python train.py --model="sound classifier" --dataset="synthesized solo parts of chorales (CocoChorales)" --train_examples=39062 --noise_aug=0.002 --n_mels=64 --hop_length=320 --input="log_mel" --spec_augment=true --win_length=512 --targets=["instrument"] --num_classes=13 --arch="vit" --norm="layernorm" --norm_position="sandwich" --hidden_act="gelu" --mlp_ratio=3 --head_dim=64 --fused_qkv=true --bias="none" --qk_norm=false --parallel_block=false --inner_norm=false --drop_path=0.15 --patch_size=[64, 2] --layers=6 --width=256 --positions="sincos" --pooling="class_token" --mixing="mixup" --label_smoothing=0.1 --loss="cross_entropy" --init="trunc_normal_002" --optimizer="normuon" --muon_scale="original" --learning_rate=0.036 --momentum=0.9 --nesterov=true --orthogonalizer="polar_express" --adamw_lr_other_params=0.0027 --max_grad_norm=5.0 --max_steps=19300 --batch_size=128 --epochs=63.2 --lr_schedule="cosine" --final_lr_fraction=0.05 --warmup_steps=960 --weight_decay=0.02 --adamw_weight_decay_other_params=0.05
Rows from block 3 of a small sound classifier, named by matrix and row number. Rows with one number belong to one neuron. Each number is 200 + 20 x the weight over its row's rms, rounded and kept within 0 to 999. All counts start at 0.
After each neuron's rows are labels from the 100 clips, of 14976, where the neuron reaches its highest value: "strongest on" is what is common among them. Only what is clearly more common there than usual is listed. The data: synthesized solo parts of chorales (CocoChorales).
# fc1: MLP up (model.blocks.3.mlp.fc1.weight, 768x256), inputs 86-171
# fc2: MLP down (model.blocks.3.mlp.fc2.weight, 256x768, transposed), outputs 86-171

fc1.522,216,199,211,225,161,185,225,210,186,217,234,171,203,211,248,201,220,214,194,205,208,195,260,195,189,229,197,195,198,195,178,222,183,263,208,173,177,229,186,184,173,228,183,195,205,191,210,236,198,203,210,177,231,186,194,177,185,174,218,217,170,232,186,194,199,226,207,222,192,206,211,223,220,217,179,194,218,184,192,205,195,190,243,207,195,183
fc2.522,196,191,233,186,233,191,240,243,211,196,210,168,227,203,168,195,219,166,176,223,198,191,241,203,224,223,180,232,218,205,212,174,192,222,157,188,224,221,166,237,186,182,210,211,198,200,200,172,182,200,218,186,206,212,185,201,205,217,188,221,201,202,201,188,171,173,174,201,208,216,186,221,180,199,206,187,181,197,182,198,206,197,226,207,197,176
strongest on: flute; note A5; note A4

fc1.63,203,211,157,186,172,176,182,222,223,226,217,165,191,159,219,181,207,179,228,191,214,190,200,185,199,198,213,196,201,207,250,183,194,221,200,209,144,198,219,206,249,206,193,211,203,200,183,192,209,212,216,181,173,209,227,192,207,234,202,173,204,201,200,213,216,192,189,220,197,217,224,205,209,232,182,186,194,208,210,210,236,186,206,204,200,182
fc2.63,231,169,219,186,233,225,167,189,212,244,201,188,223,206,203,185,209,193,209,182,175,162,194,172,229,197,176,216,188,200,226,211,220,192,193,238,216,183,200,171,172,210,176,191,211,194,219,201,181,205,189,227,204,216,209,198,192,169,190,220,223,211,192,201,187,185,164,186,206,170,235,212,202,162,213,163,222,173,180,196,208,168,203,196,174,200
strongest on: flute; note G5; note F#5; note A5

fc1.156,223,210,195,208,172,187,206,206,194,226,211,207,203,231,182,213,214,217,171,216,188,208,206,209,205,212,224,179,215,216,202,189,210,190,216,227,169,191,186,213,206,226,206,217,178,178,202,227,155,192,206,200,215,179,218,205,174,158,162,183,211,245,229,178,192,192,228,204,206,170,216,199,193,196,197,200,218,206,215,217,188,209,194,213,226,180
fc2.156,220,184,223,188,223,214,208,215,256,215,180,186,211,190,191,179,179,241,197,181,192,234,195,197,220,204,198,223,171,206,180,226,190,202,214,194,209,188,183,184,217,209,185,220,197,200,223,212,191,186,224,157,214,193,248,226,199,145,203,200,223,215,210,205,206,191,203,184,200,229,200,192,200,207,206,230,222,232,207,237,174,179,235,179,206,217
strongest on: viola; tuba; note G4

fc1.750,194,162,183,228,184,222,166,190,192,209,208,200,185,178,185,198,187,168,213,243,232,199,238,226,212,220,217,192,191,194,200,194,205,189,199,214,202,199,211,186,200,212,167,198,221,193,184,196,231,212,210,199,180,227,177,198,201,168,218,191,193,175,208,205,234,167,212,238,180,176,236,221,223,205,209,207,196,216,167,209,217,223,204,187,187,190
fc2.750,209,197,230,168,198,177,190,202,188,195,198,203,184,173,226,157,202,193,200,223,150,195,126,201,214,182,194,204,200,186,227,168,190,134,181,230,228,225,214,191,206,182,173,218,205,191,213,186,203,196,204,210,173,217,170,223,220,202,195,207,223,195,213,211,177,192,197,207,224,217,208,203,227,224,200,182,213,217,236,209,191,193,196,161,216,189
strongest on: flute; note F5; note G5; note F#5

fc1.182,181,192,211,230,191,185,220,237,228,194,187,201,207,229,207,196,194,219,229,219,260,145,200,216,215,162,217,173,195,189,172,212,199,217,213,218,208,212,200,231,217,164,201,176,204,201,206,178,178,202,213,181,181,169,190,200,200,213,199,209,229,203,214,253,206,186,224,195,161,207,211,205,181,197,200,212,226,183,209,196,186,204,226,233,201,170
fc2.182,193,177,218,177,217,199,196,208,178,195,185,168,196,221,192,181,177,165,198,211,218,172,215,201,209,182,236,172,185,232,169,201,227,210,245,211,190,188,197,163,190,168,185,206,196,180,173,184,234,183,195,215,176,170,213,209,195,219,215,186,216,252,211,160,214,185,216,204,203,196,200,143,214,200,210,201,213,221,218,207,193,202,176,192,175,178
strongest on: viola; violin; note E5; note F#5

fc1.152,191,194,220,172,175,171,208,200,180,198,185,190,227,236,232,206,186,204,189,177,185,186,210,193,202,194,182,190,185,227,210,215,225,171,209,166,213,183,190,219,179,185,210,197,205,187,184,215,208,238,198,191,197,193,220,207,190,168,230,186,197,171,236,225,211,215,168,226,220,207,227,177,197,175,208,182,196,201,213,198,219,217,205,190,186,211
fc2.152,198,227,188,222,222,198,200,209,203,185,233,201,182,204,206,207,195,173,232,196,218,205,184,204,171,200,206,199,215,225,169,216,215,231,222,215,175,205,175,173,218,210,191,234,153,214,206,207,189,210,177,218,225,202,210,180,164,202,223,150,181,192,167,205,194,161,211,208,202,180,199,225,178,188,219,235,214,190,143,223,200,172,198,220,212,191
strongest on: violin; note A4; note B4; note C#5

fc1.605,186,169,215,253,168,167,190,209,214,235,213,179,216,192,235,179,200,191,190,207,205,223,184,217,204,207,166,214,209,220,185,202,203,197,210,177,199,237,199,201,205,224,188,177,213,200,210,236,224,176,195,212,181,229,179,224,229,200,218,231,210,203,190,170,223,194,182,191,221,200,192,194,214,217,219,211,189,214,165,191,213,208,234,179,209,196
fc2.605,200,226,219,199,177,234,187,215,171,185,151,195,188,217,206,181,233,207,200,218,215,225,214,232,211,196,215,191,179,238,208,209,206,212,183,180,198,218,191,166,196,215,177,208,159,189,209,185,198,222,234,214,218,194,206,196,218,172,193,194,189,175,213,223,191,207,178,221,197,200,210,188,171,168,192,190,202,175,206,210,192,184,192,248,176,197
strongest on: flute; note F#5; note F5; note E5

fc1.104,198,225,212,207,193,184,168,178,213,199,150,197,187,212,208,175,197,175,201,195,234,181,199,219,204,203,199,230,207,231,202,170,208,181,214,207,193,211,168,177,210,184,218,195,211,212,200,193,193,210,174,220,201,208,188,221,179,170,179,183,231,213,210,179,219,155,177,227,225,196,199,192,187,142,200,212,207,200,211,163,211,201,224,177,201,197
fc2.104,201,185,183,203,186,190,222,245,215,194,182,163,209,246,197,207,204,214,195,214,175,153,230,198,177,181,194,239,184,225,164,202,184,217,183,250,240,219,182,194,222,199,186,203,186,222,238,195,177,202,201,211,200,171,178,206,208,192,221,181,194,188,179,150,215,201,225,220,198,165,163,215,183,241,212,210,192,230,189,212,177,179,187,209,179,202
strongest on: violin; note C#5; note C5

fc1.114,195,188,216,226,178,189,170,198,216,179,200,174,212,175,207,181,181,223,183,176,197,174,176,187,194,226,218,210,187,219,214,201,189,147,179,184,234,202,175,201,206,193,199,193,203,227,186,201,192,202,165,203,188,236,211,204,241,209,214,222,218,203,197,232,189,206,212,217,224,191,190,176,197,162,189,208,186,228,205,186,194,213,193,195,209,207
fc2.114,212,197,177,209,192,186,229,201,180,193,181,196,193,206,192,198,181,172,204,174,186,163,229,241,188,259,182,187,226,208,236,208,193,195,217,193,242,225,198,217,210,160,193,174,215,213,192,225,209,228,176,170,195,229,174,209,219,203,177,217,186,212,180,215,175,147,211,235,226,164,205,201,192,211,264,146,194,224,226,239,182,211,168,179,218,209
strongest on: violin; note A4; note D5; note D#5

fc1.350,230,240,199,192,214,199,208,206,201,220,200,208,225,191,224,228,182,153,227,193,177,266,204,196,175,220,194,203,194,200,210,185,187,196,197,184,207,193,209,213,194,221,207,231,184,182,200,186,195,210,194,206,199,206,178,169,188,185,193,214,196,203,211,181,238,215,178,162,196,205,140,207,177,172,183,193,216,225,203,220,207,201,206,202,202,200
fc2.350,173,202,189,187,171,195,183,190,194,178,198,216,193,160,212,204,209,195,196,200,211,160,199,193,218,201,193,190,195,199,185,188,220,214,215,203,159,219,213,189,223,201,200,205,179,183,210,183,197,217,208,207,197,200,196,195,165,220,208,199,212,197,209,210,190,215,208,185,220,215,185,161,204,231,176,209,170,228,235,182,197,210,213,215,242,168
strongest on: viola; note C#4; bassoon

fc1.649,190,180,188,226,215,243,197,202,194,196,197,221,193,187,206,227,223,186,199,190,209,208,210,202,190,200,198,237,206,207,181,204,204,187,178,224,179,239,202,187,205,205,202,193,214,203,206,208,179,180,251,191,171,182,216,217,187,237,210,177,171,171,191,208,175,212,215,192,188,198,244,208,195,195,185,201,190,178,223,198,228,240,186,193,195,205
fc2.649,186,201,219,193,182,182,213,203,239,192,196,203,206,193,215,197,181,227,174,202,186,197,215,178,195,206,181,198,192,230,212,188,249,171,188,209,212,195,200,173,199,203,168,198,171,213,209,205,205,197,149,183,222,217,186,217,206,188,211,216,157,198,215,192,212,217,202,236,211,230,193,163,185,209,208,208,233,185,184,185,206,176,191,205,193,190
strongest on: viola; trumpet

fc1.598,203,179,193,220,208,201,219,213,197,224,225,183,224,192,203,195,194,207,179,202,209,178,207,170,197,199,191,178,223,241,207,218,188,190,185,157,199,185,207,227,195,191,214,178,176,219,208,209,188,191,196,191,157,206,196,213,171,220,232,191,217,211,173,214,173,190,167,176,174,176,173,160,180,194,205,202,193,209,209,214,212,206,215,206,224,197
fc2.598,221,219,184,214,206,207,177,200,202,225,204,181,206,189,179,166,187,204,205,215,229,186,193,179,205,165,199,203,204,209,238,167,240,196,178,173,216,198,173,245,200,206,207,189,167,196,172,201,215,194,183,217,163,209,208,182,218,187,173,198,173,195,173,233,229,208,176,217,222,236,212,200,207,217,205,226,203,222,185,189,236,190,229,214,205,196
strongest on: viola; note F#4; note E4; note G#4

fc1.318,168,168,214,212,197,215,211,224,204,208,202,185,195,186,240,207,194,192,173,212,191,214,186,187,211,216,199,151,237,181,167,208,153,193,208,214,169,246,234,182,160,184,207,211,188,221,179,183,213,208,225,188,152,211,232,195,211,202,188,181,183,181,212,169,194,197,191,211,184,203,186,203,161,224,191,165,210,206,238,222,199,204,195,229,223,156
fc2.318,164,194,181,193,194,218,190,164,217,201,172,218,215,195,201,164,186,177,180,203,215,197,192,237,178,190,212,175,199,212,225,203,190,223,169,166,192,174,186,222,200,186,206,220,239,189,236,220,223,192,173,200,210,224,155,167,206,223,200,204,196,206,174,189,173,192,188,192,214,213,230,200,227,201,204,197,160,227,199,220,225,190,205,179,218,222
strongest on: violin; note F#5; note E5; note G5

fc1.527,193,194,190,204,202,173,168,230,157,225,215,197,196,194,215,233,228,195,206,179,202,169,196,192,233,215,193,182,215,239,199,170,223,178,192,178,209,222,192,181,202,176,222,231,198,163,198,195,184,231,207,214,172,185,182,192,209,212,169,206,194,203,214,186,183,233,200,206,184,198,209,203,241,185,212,199,215,199,177,191,182,191,232,213,215,191
fc2.527,167,194,191,214,194,194,161,232,204,190,180,238,191,207,203,198,203,121,213,191,203,187,191,183,186,204,223,178,202,199,226,212,201,183,173,187,183,204,205,193,209,179,211,224,204,221,178,204,204,200,207,223,156,207,208,155,216,173,201,182,186,213,207,167,201,219,208,201,226,216,201,203,227,190,234,174,176,209,175,186,210,213,201,210,206,188
strongest on: violin; note E5; note F5; cello

fc1.310,189,196,203,186,208,186,220,206,197,223,216,174,181,191,196,186,194,194,235,195,163,210,216,177,191,222,214,196,194,147,222,206,186,219,187,209,165,190,231,200,165,201,186,189,232,185,212,188,228,184,205,213,196,207,181,220,225,174,187,154,251,229,220,190,187,206,200,214,186,218,216,221,194,204,242,187,181,195,213,201,163,194,178,189,259,218
fc2.310,199,217,197,212,197,195,205,192,240,156,175,220,218,246,221,196,211,228,195,194,213,194,207,202,215,197,207,216,176,188,194,213,232,156,192,211,235,222,197,218,235,180,212,165,205,209,215,209,154,208,184,181,200,185,173,229,169,189,264,219,196,219,182,202,217,242,180,197,181,184,189,193,191,186,212,160,235,232,224,200,208,192,212,216,175,216
strongest on: violin; note C#5

fc1.79,229,189,193,189,187,184,193,164,188,196,232,207,176,188,215,209,176,225,208,204,178,189,163,170,171,200,223,201,196,205,185,150,204,225,203,192,229,188,197,203,173,205,165,221,206,215,217,204,207,220,180,204,183,188,204,155,186,191,248,245,195,175,209,187,227,208,210,211,198,219,198,184,196,194,199,194,229,214,210,212,185,204,206,168,222,208
fc2.79,181,213,183,196,192,249,185,181,168,208,194,219,153,206,201,169,156,197,186,224,212,199,178,200,190,192,203,216,205,200,206,193,156,174,190,199,197,181,210,206,168,235,152,173,147,201,194,186,210,187,216,219,228,174,191,199,229,223,184,192,206,211,235,197,197,212,206,171,247,176,215,210,216,191,220,185,205,207,230,164,160,203,201,213,187,210
strongest on: flute; note C#5; note D5; note C5