Rows from block 3 of a small sound classifier, named by matrix and row number. Rows with one number belong to one neuron. Each number is 128 + 32 x the weight over its row's rms, rounded and kept within 0 to 255. All counts start at 0. Numbers have three digits each.
After each neuron's rows are labels from the 100 clips, of 14976, where the neuron reaches its highest value: "responds to" is what is common among them; "lies over" is the class under the peak. Only what is clearly more common there than usual is listed. The data: synthesized solo parts of chorales (CocoChorales).
# fc1: MLP up (model.blocks.3.mlp.fc1.weight, 768x256), inputs 0-85
# fc2: MLP down (model.blocks.3.mlp.fc2.weight, 256x768, transposed), outputs 0-85

fc1.180:095101174142133092070109128127094104088081149170190132144080103107030061160159118139168111111132137109144141127137165217080087150090105166139108147124126162130115117124151115103147158153095123135148144088100156155088139147088186187139162099151144181110126132
fc2.180:140129179149137103144176144128068134093138064122155043109097112088098122156189140104153138173156188127083116069150175137089139098146140168103132168083102145104129147141148104087143139157132093153119093196132139101151193134073163129125156071123152159062111151
responds to: oboe; note A#4; note C5; note B4
lies over: silence

fc1.762:105084100145133113143128157125133133133123163117149226141122117088158167154125085059094091128104109080078172190151140134159129088083097103167150152156112126148116095172162128115167071134088100140110091150169105163135118101123198107105115114151122122154100120
fc2.762:131154116110064162137126115181129133100096132169082160129123216167111132117177140104108130142140111156158132122132145141199120088122150138093112101148181126142120130118078165116103101133170072111190169200139146131076121152133142160152143128136083126129146079
responds to: trombone; note G4; note F4; note E4
lies over: G4

fc1.581:099145064116124119205027141106123125167097103154103152096154095100138116107141159136132129123134098052130112132158142141162110047113114110166140126092135112080142158134121144119168175158135105186128121143057119083164135149192140149078150140137124174162145077
fc2.581:095106126174124176178079181134098198168145110180172147123114150098126180131086170098148115119136111117093128145101112134172112094182082126175076136140143111119086134185155122099157112093099188157146142145194168142076135109074133112124185149128104140095070123
responds to: oboe; note A#4; note C#5; note C5
lies over: A#4; C#5

fc1.346:118126153146127113150163186148102171157111157120101096151172125149189165154131106142108130125103127120106122058132150085081106152108107060148167126073068086106140170111136110145100109138139117111089083108124113140101183118204162169071211110136151164118078135
fc2.346:154173129122145095113080138103100061089156148125182102127094136155133113172128140155132100110164141088132107165144168184129136057150104251105122098079152157136100121099074114135130090111128109132103141123076098135128155122188155128070142133117124097157163100
responds to: trombone; note F#4; note G#4; note E4
lies over: F#4

fc1.620:098082089139088103116078095147094181092134187106074100143181101159143143161103111108116147140123102137187127162195199124186091164092063079125189150132136094153100125191083132118089173153130093091197108122150123127110137076097172184097120131135144085144110144
fc2.620:128178086123124155196028185159130072153122151120127179114127186121139096087097153136200119157129150109121136084109078116147131141085108084164115120138150181111113133108058130129109114189116109176073109176113161152131157172134145128110134120151144136111083170
responds to: oboe; note C5; note A#4; note B4
lies over: C5

fc1.533:156180123117157071169125081134178112093117123071074076115069174108182134103098157131072147151152087121145152108146185213163127097195155101166098115111142115176155134126141116148132147090128131200175131140137102095091157089131141158094123135078132083156106137
fc2.533:144084193071066115101137149127124093127115136119111143124136200074117118171089177167153173199099189116101140078146089116150114113097192117185121195132106116142145109171098135110109149149092113162158140125094103132185120116095081117173133115185102127089203162
responds to: violin; note A#4
lies over: A#4

fc1.196:156103082170181154097120135116089090117112134089088106126120152100104180112160108144163105155173202188087129105150067121117104101155180104107176118090138104117154148126168052188105104147095121102133114160166156109105126075147193084169209141136142141145087090
fc2.196:160132067087093135155128183099243131041142103102155175153116172110165053087104120041173129162094152152155162076110125104102138163102117115147114092070116136111153115087104092100130109160110154112112124202163169093177124102099107122175136091155172148106157164
responds to: note E4; trombone; note D4; note D#4
lies over: E4

fc1.701:165050133174097107071128106140169149167123091097104127148086131109092106051093183134169102099158110110095108155122091134124121149135145158132139155157192146141141178125139164105082116101151077078141141094158148178067127110131099139138158107116116108136088166
fc2.701:069183137126083126084140091087138115181142105172096104075126127140111182125084129161095117120128146119145164078119090109134090167174169072089172146104133113108160110118094126090151167169070143147136090120120156122150117167117177104113104065140165155123138117
responds to: oboe; note D#5; note E5; note C#5
lies over: D#5

fc1.545:147103145147145047165118098142123159160157122114113053143136131138144085190105119115110127136182134122127088100093081151097112171141122063149050130099155077111112125131151138132183146081084146172063143152120154182087156166062116057116144163121124120200114185
fc2.545:197128100100153107092116118082117088113112076146125155175119143111113162170082137125139140143090152139105103142120187120108070148134050062132144161147129137138162134065120163130139141179103181134076142152131099150110123112135190075069138136148107077133110112
responds to: violin; note A#4
lies over: silence

fc1.105:107156148125055123116056089107132060149155118100174141136056088118082121188069084067155097063106124098125128078106145146131106101148152172152141148064105152194082126159136142112088135132174126119142144125135130124119135102062173170135121117123183082096107127
fc2.105:101129125197168106141127143170152142156110124110142064093127090089161118114151135128141136121195147154190146138120097086124088134096162118099124127156178146112144127088168173128116156069155112177138118127172095156152085159126081164050132153130146119132109062
responds to: trombone; note D4; bassoon
lies over: silence

fc1.711:118105173150103113163102076102167134097112099116112083143112125096093078069091133133166164138119176132171163098134115117076138140106127141158122144125116165177092146134129177199128149224167107117147170045140175136062142176174081171196124101143153159101092092
fc2.711:112139144209189103118140092060077118107167113130134136128130075143093124160135115174194144093104134113127126103130124167108135069145173104140146172126115089124155133124148117078160154150129173144170091157132140121129152101107169152103100151123079184071082061
responds to: oboe; note B4; note A4; note A#4
lies over: B4; A4

fc1.271:130150087133155164166127120140110184142195101159115133122131162069099143167084142077150160132156133155206085159116082104176164149106143150122151090112086092146127122114120114092190114091068135099139143128132121159180122165139155104074078142140114129178147099
fc2.271:126220115062118087123117071127098172098153189207095052140181142100163088127159127145167121104094128128143108203097120122153129166129130113181137122121104080105184092136162130118109132126123156064148131210124089179131162135122100113141126139099100162141174116
responds to: horn; note A#4; note A4
lies over: A#4; A4

fc1.343:146089161169180143114092093143128170158121093115163087069128122104198145142068097128138157132130226086113174092093137152136089155139150083135142116105146097077115097116105163112141133128087171157058164151164086180123159138139136071162125125110106054154130143
fc2.343:102113152143145107188132108132144095158125167107151126170125141177167121135187151126136145152141182106123100144060122125146157184119162073188070179170147146191182122120164109151075148169198124101134099152155123205095087106081141141066163096191072060150119128
responds to: violin; note D4; tuba
lies over: silence

fc1.733:139100162091089138118150126122110099116080135133158122124084150127121132165082167117122129126136087101095214130120145132163092095155125130110157139062169110153145120105136115124174109101128078150150164100114064150123122058146072069104167130151196073075159106
fc2.733:098161023171177125143112107131106140103138172176165120134097167135142140139180150160134108127111141158121093161097152105136121164204119118043196133124116113094144121154161121115082167099152089134103149179158114116155164090133161140092157069152080091139148129
responds to: note D4; trombone; viola; note D#4
lies over: silence

fc1.576:091123114126140132128130154126201133138091110131096150158093151156101120154079099158139142117155143121078054190098173128105101136094115187124120165152099149085159112144103066154183134123116118065156124082167118167088140146121066122145109225120092164069150176
fc2.576:141104124171099078123076080115080112184123165148153114113132195142154104070153209078128050128147140138150105121127123161156141085095096175094179144094147150140149163075126114129153108096097127150094113103124163161146142104146109171159096145149133137113111118
responds to: clarinet; note F#5; note F5; note G5
lies over: G5; F#5

fc1.460:174094157117153092141073172140153166117114057143161122154147138080154116093124088106116083117135134093143076189164148101143159194121100129156081149101122213142108188150166115152164122154129117171081104117161158154094103106215133105151113153131120073129142112
fc2.460:196107121091154101078070103119087123087094129146098131116098135156166133085062115108097124116101112121191128110060125108108051136151160151093105110118107173105160124133118117145140120138122154140159162168142170071155115173152124093133152130128171144119084140
responds to: violin
lies over: silence

fc1.657:084141125087075128154183137096081122129115110176124159143119128112164132091097104117102132130133119155115096181185082084149136108131125144114158154145154084101146179104095142124111123145167141151115121099120159132074123102152110157026129208099061124193115143
fc2.657:111119130154118072104115112115099114112127141138090095183167184101167118108165137138154125137147121124084130117112152146163135167142194142124118166094143139158171175163072125123113091131105108168161178109169114141185102085103131069141127126168110128095136050
responds to: trombone; note A4; clarinet; note G4
lies over: A4; A#4

fc1.334:107155177123141144140144193061130110151103106139153129102135107142144085110110102117121195076157124165172137122174119104159196140162146064124122110160123186128110167142177172121152120087099122162187161076088099110091169111139086135151179088164116179101096119
fc2.334:131126114140110134157116110155091097151131155145129142075052134141105092124170091119144125109134108080117109148092184094125119121165129100169105180124149065110119194115111107157107111141143128141127185140200158237114181136131152117129155117150086158163155172
responds to: trombone; note G#4; note F#4; note A4
lies over: G#4

fc1.646:131122065142051075146117143093161097117083133124118105106115125083204133181112105105057109089116112145119132155108127186118042143110104093177126094128159116143112034129112076170152078069178133193150076134142104117124139154123135177126169108125188167149131119
fc2.646:153160162131129099126138154093118196175099160149087158072165146113106115103108141121136114148040151113077153129192126112126163156161122171156126130125098121066141165109149134123127110139119113146063150080134112090145088085108096117146109135117145176192112125
responds to: note D4; horn; note C#4; trombone
lies over: silence

fc1.742:062148096150110126141113089115131159080174157145101064129121117175112075111161178118129143106142065128150114109180098110107122124154126086139090154056146127134122142143147188170112084176147130109167051160175116189140146170139118138110119131147103170107092149
fc2.742:090067128171129146140099146154095175146146144100149122146121190110114131033118119146180095181139156160120091129077159174116099120075169072083195142126074119099127148163135127073097131145187133157150102138148123087098170145100196112137120077120117111140104152
responds to: oboe; note A#4; note D5; note A4
lies over: D5; A#4

fc1.648:112168132169100108128102079144120114165215058131098101107145166113082157097165155129185110104170099147207152089115095143109094103128083136080177088087166121106128169121097137168101166182130133122137108133098109129102130129185086126123134153141121190103139151
fc2.648:130092149154139194143110155117190086117171136148115160107094145112099125095141091148136154067094138092119112102126139153129062135126127112148138180091156152151148162122174075078137124104111175171127051116177135107121182127132125117134099132156101106094147073
responds to: oboe; note A#4
lies over: A#4

fc1.570:145099120173166132132178176158037137099204129067141135153151108119143157137124124119146179100095146065065104161170136091170107119146103166129203126106125130149145154118109084175153115105159170188100108112164157128103128166106140109106144132172147155168137210
fc2.570:083152163163140148114133140121146157123150197086139188154113176141146137146146147081089137128145140184138172061151169132113076115120133162093150110143139119089145102105158123159080128156062114117136131117118134106155123198035072062171089120086127060097149133
responds to: note D4; tuba; viola; note C#4
lies over: D4

fc1.173:097130100075089122103131145146077102105138154141153164125080154098098142117182107088099131070097118195132120094051122111146186094190192121141132154139190083119110154126126131106117153179129170109162095121173146136152072130197097149163126150084181142121130174
fc2.173:108094100113137142132104117136158161158109202140170095101101154135105129135124081117134110107145177082184132094090156109103157121156150189089098125165100115145161103158107157149091119120117065070075140093102218143081071104096149093193082115137129197140159098
responds to: instrument: violin; note F#5; trumpet; horn
lies over: F#5

fc1.718:104127096141102146107159119155094155100149135117103078114195098153109128136113151113139125123111083212095103155161185146165106149105094087181208106101108126132117051102168227064128165118128116130131097150091138106146117143126071105156113187123136143143076160
fc2.718:123116070127140087171161104183039128161148133111185107093104096201106087076129122152148176127153120088124171167113043108096149121096090097074117095118131128138129080153127095128190127119132145145145113178160148111182145115101082160146123111151122178034152100
responds to: clarinet; note D4; note F4; note F#4
lies over: silence

fc1.432:104098152149085230099172205105110133117137097100144166182127114134142152129129147141129098122182148151114157107131116172144152129122084101136100122203132171151132108078136111166181162095159100122145123113179121112057119159128099127147114080118126120153129094
fc2.432:136076178102115131078150089143117173147113101158172118163154093167129179078094125110131143131120109111151112108138176166114135115118125092110157120155058163144129137138131149031174098111117131158150147144153070151098159173221115072150119143086056167121163144
responds to: clarinet; note G#4; note F4; note C5
lies over: F4

fc1.450:131102155097125127155211188104118077091116073178176098151186137098164126135138130127084195109125105129158146114178087096132096088147137094111088142102108160112121107099145131200091155095104191079130150147156101085155131104124154163100138123182159115140116179
fc2.450:078173172183084137195062105134156133064092096129126133083076097139103150165135162199131105108162108139120134097074132117105127208139095098109140090110102127128094078120124117111193123118124114156138136157141155145134129111071143107115098120084086098126116126
responds to: note E4; viola; note D4; note F#4
lies over: E4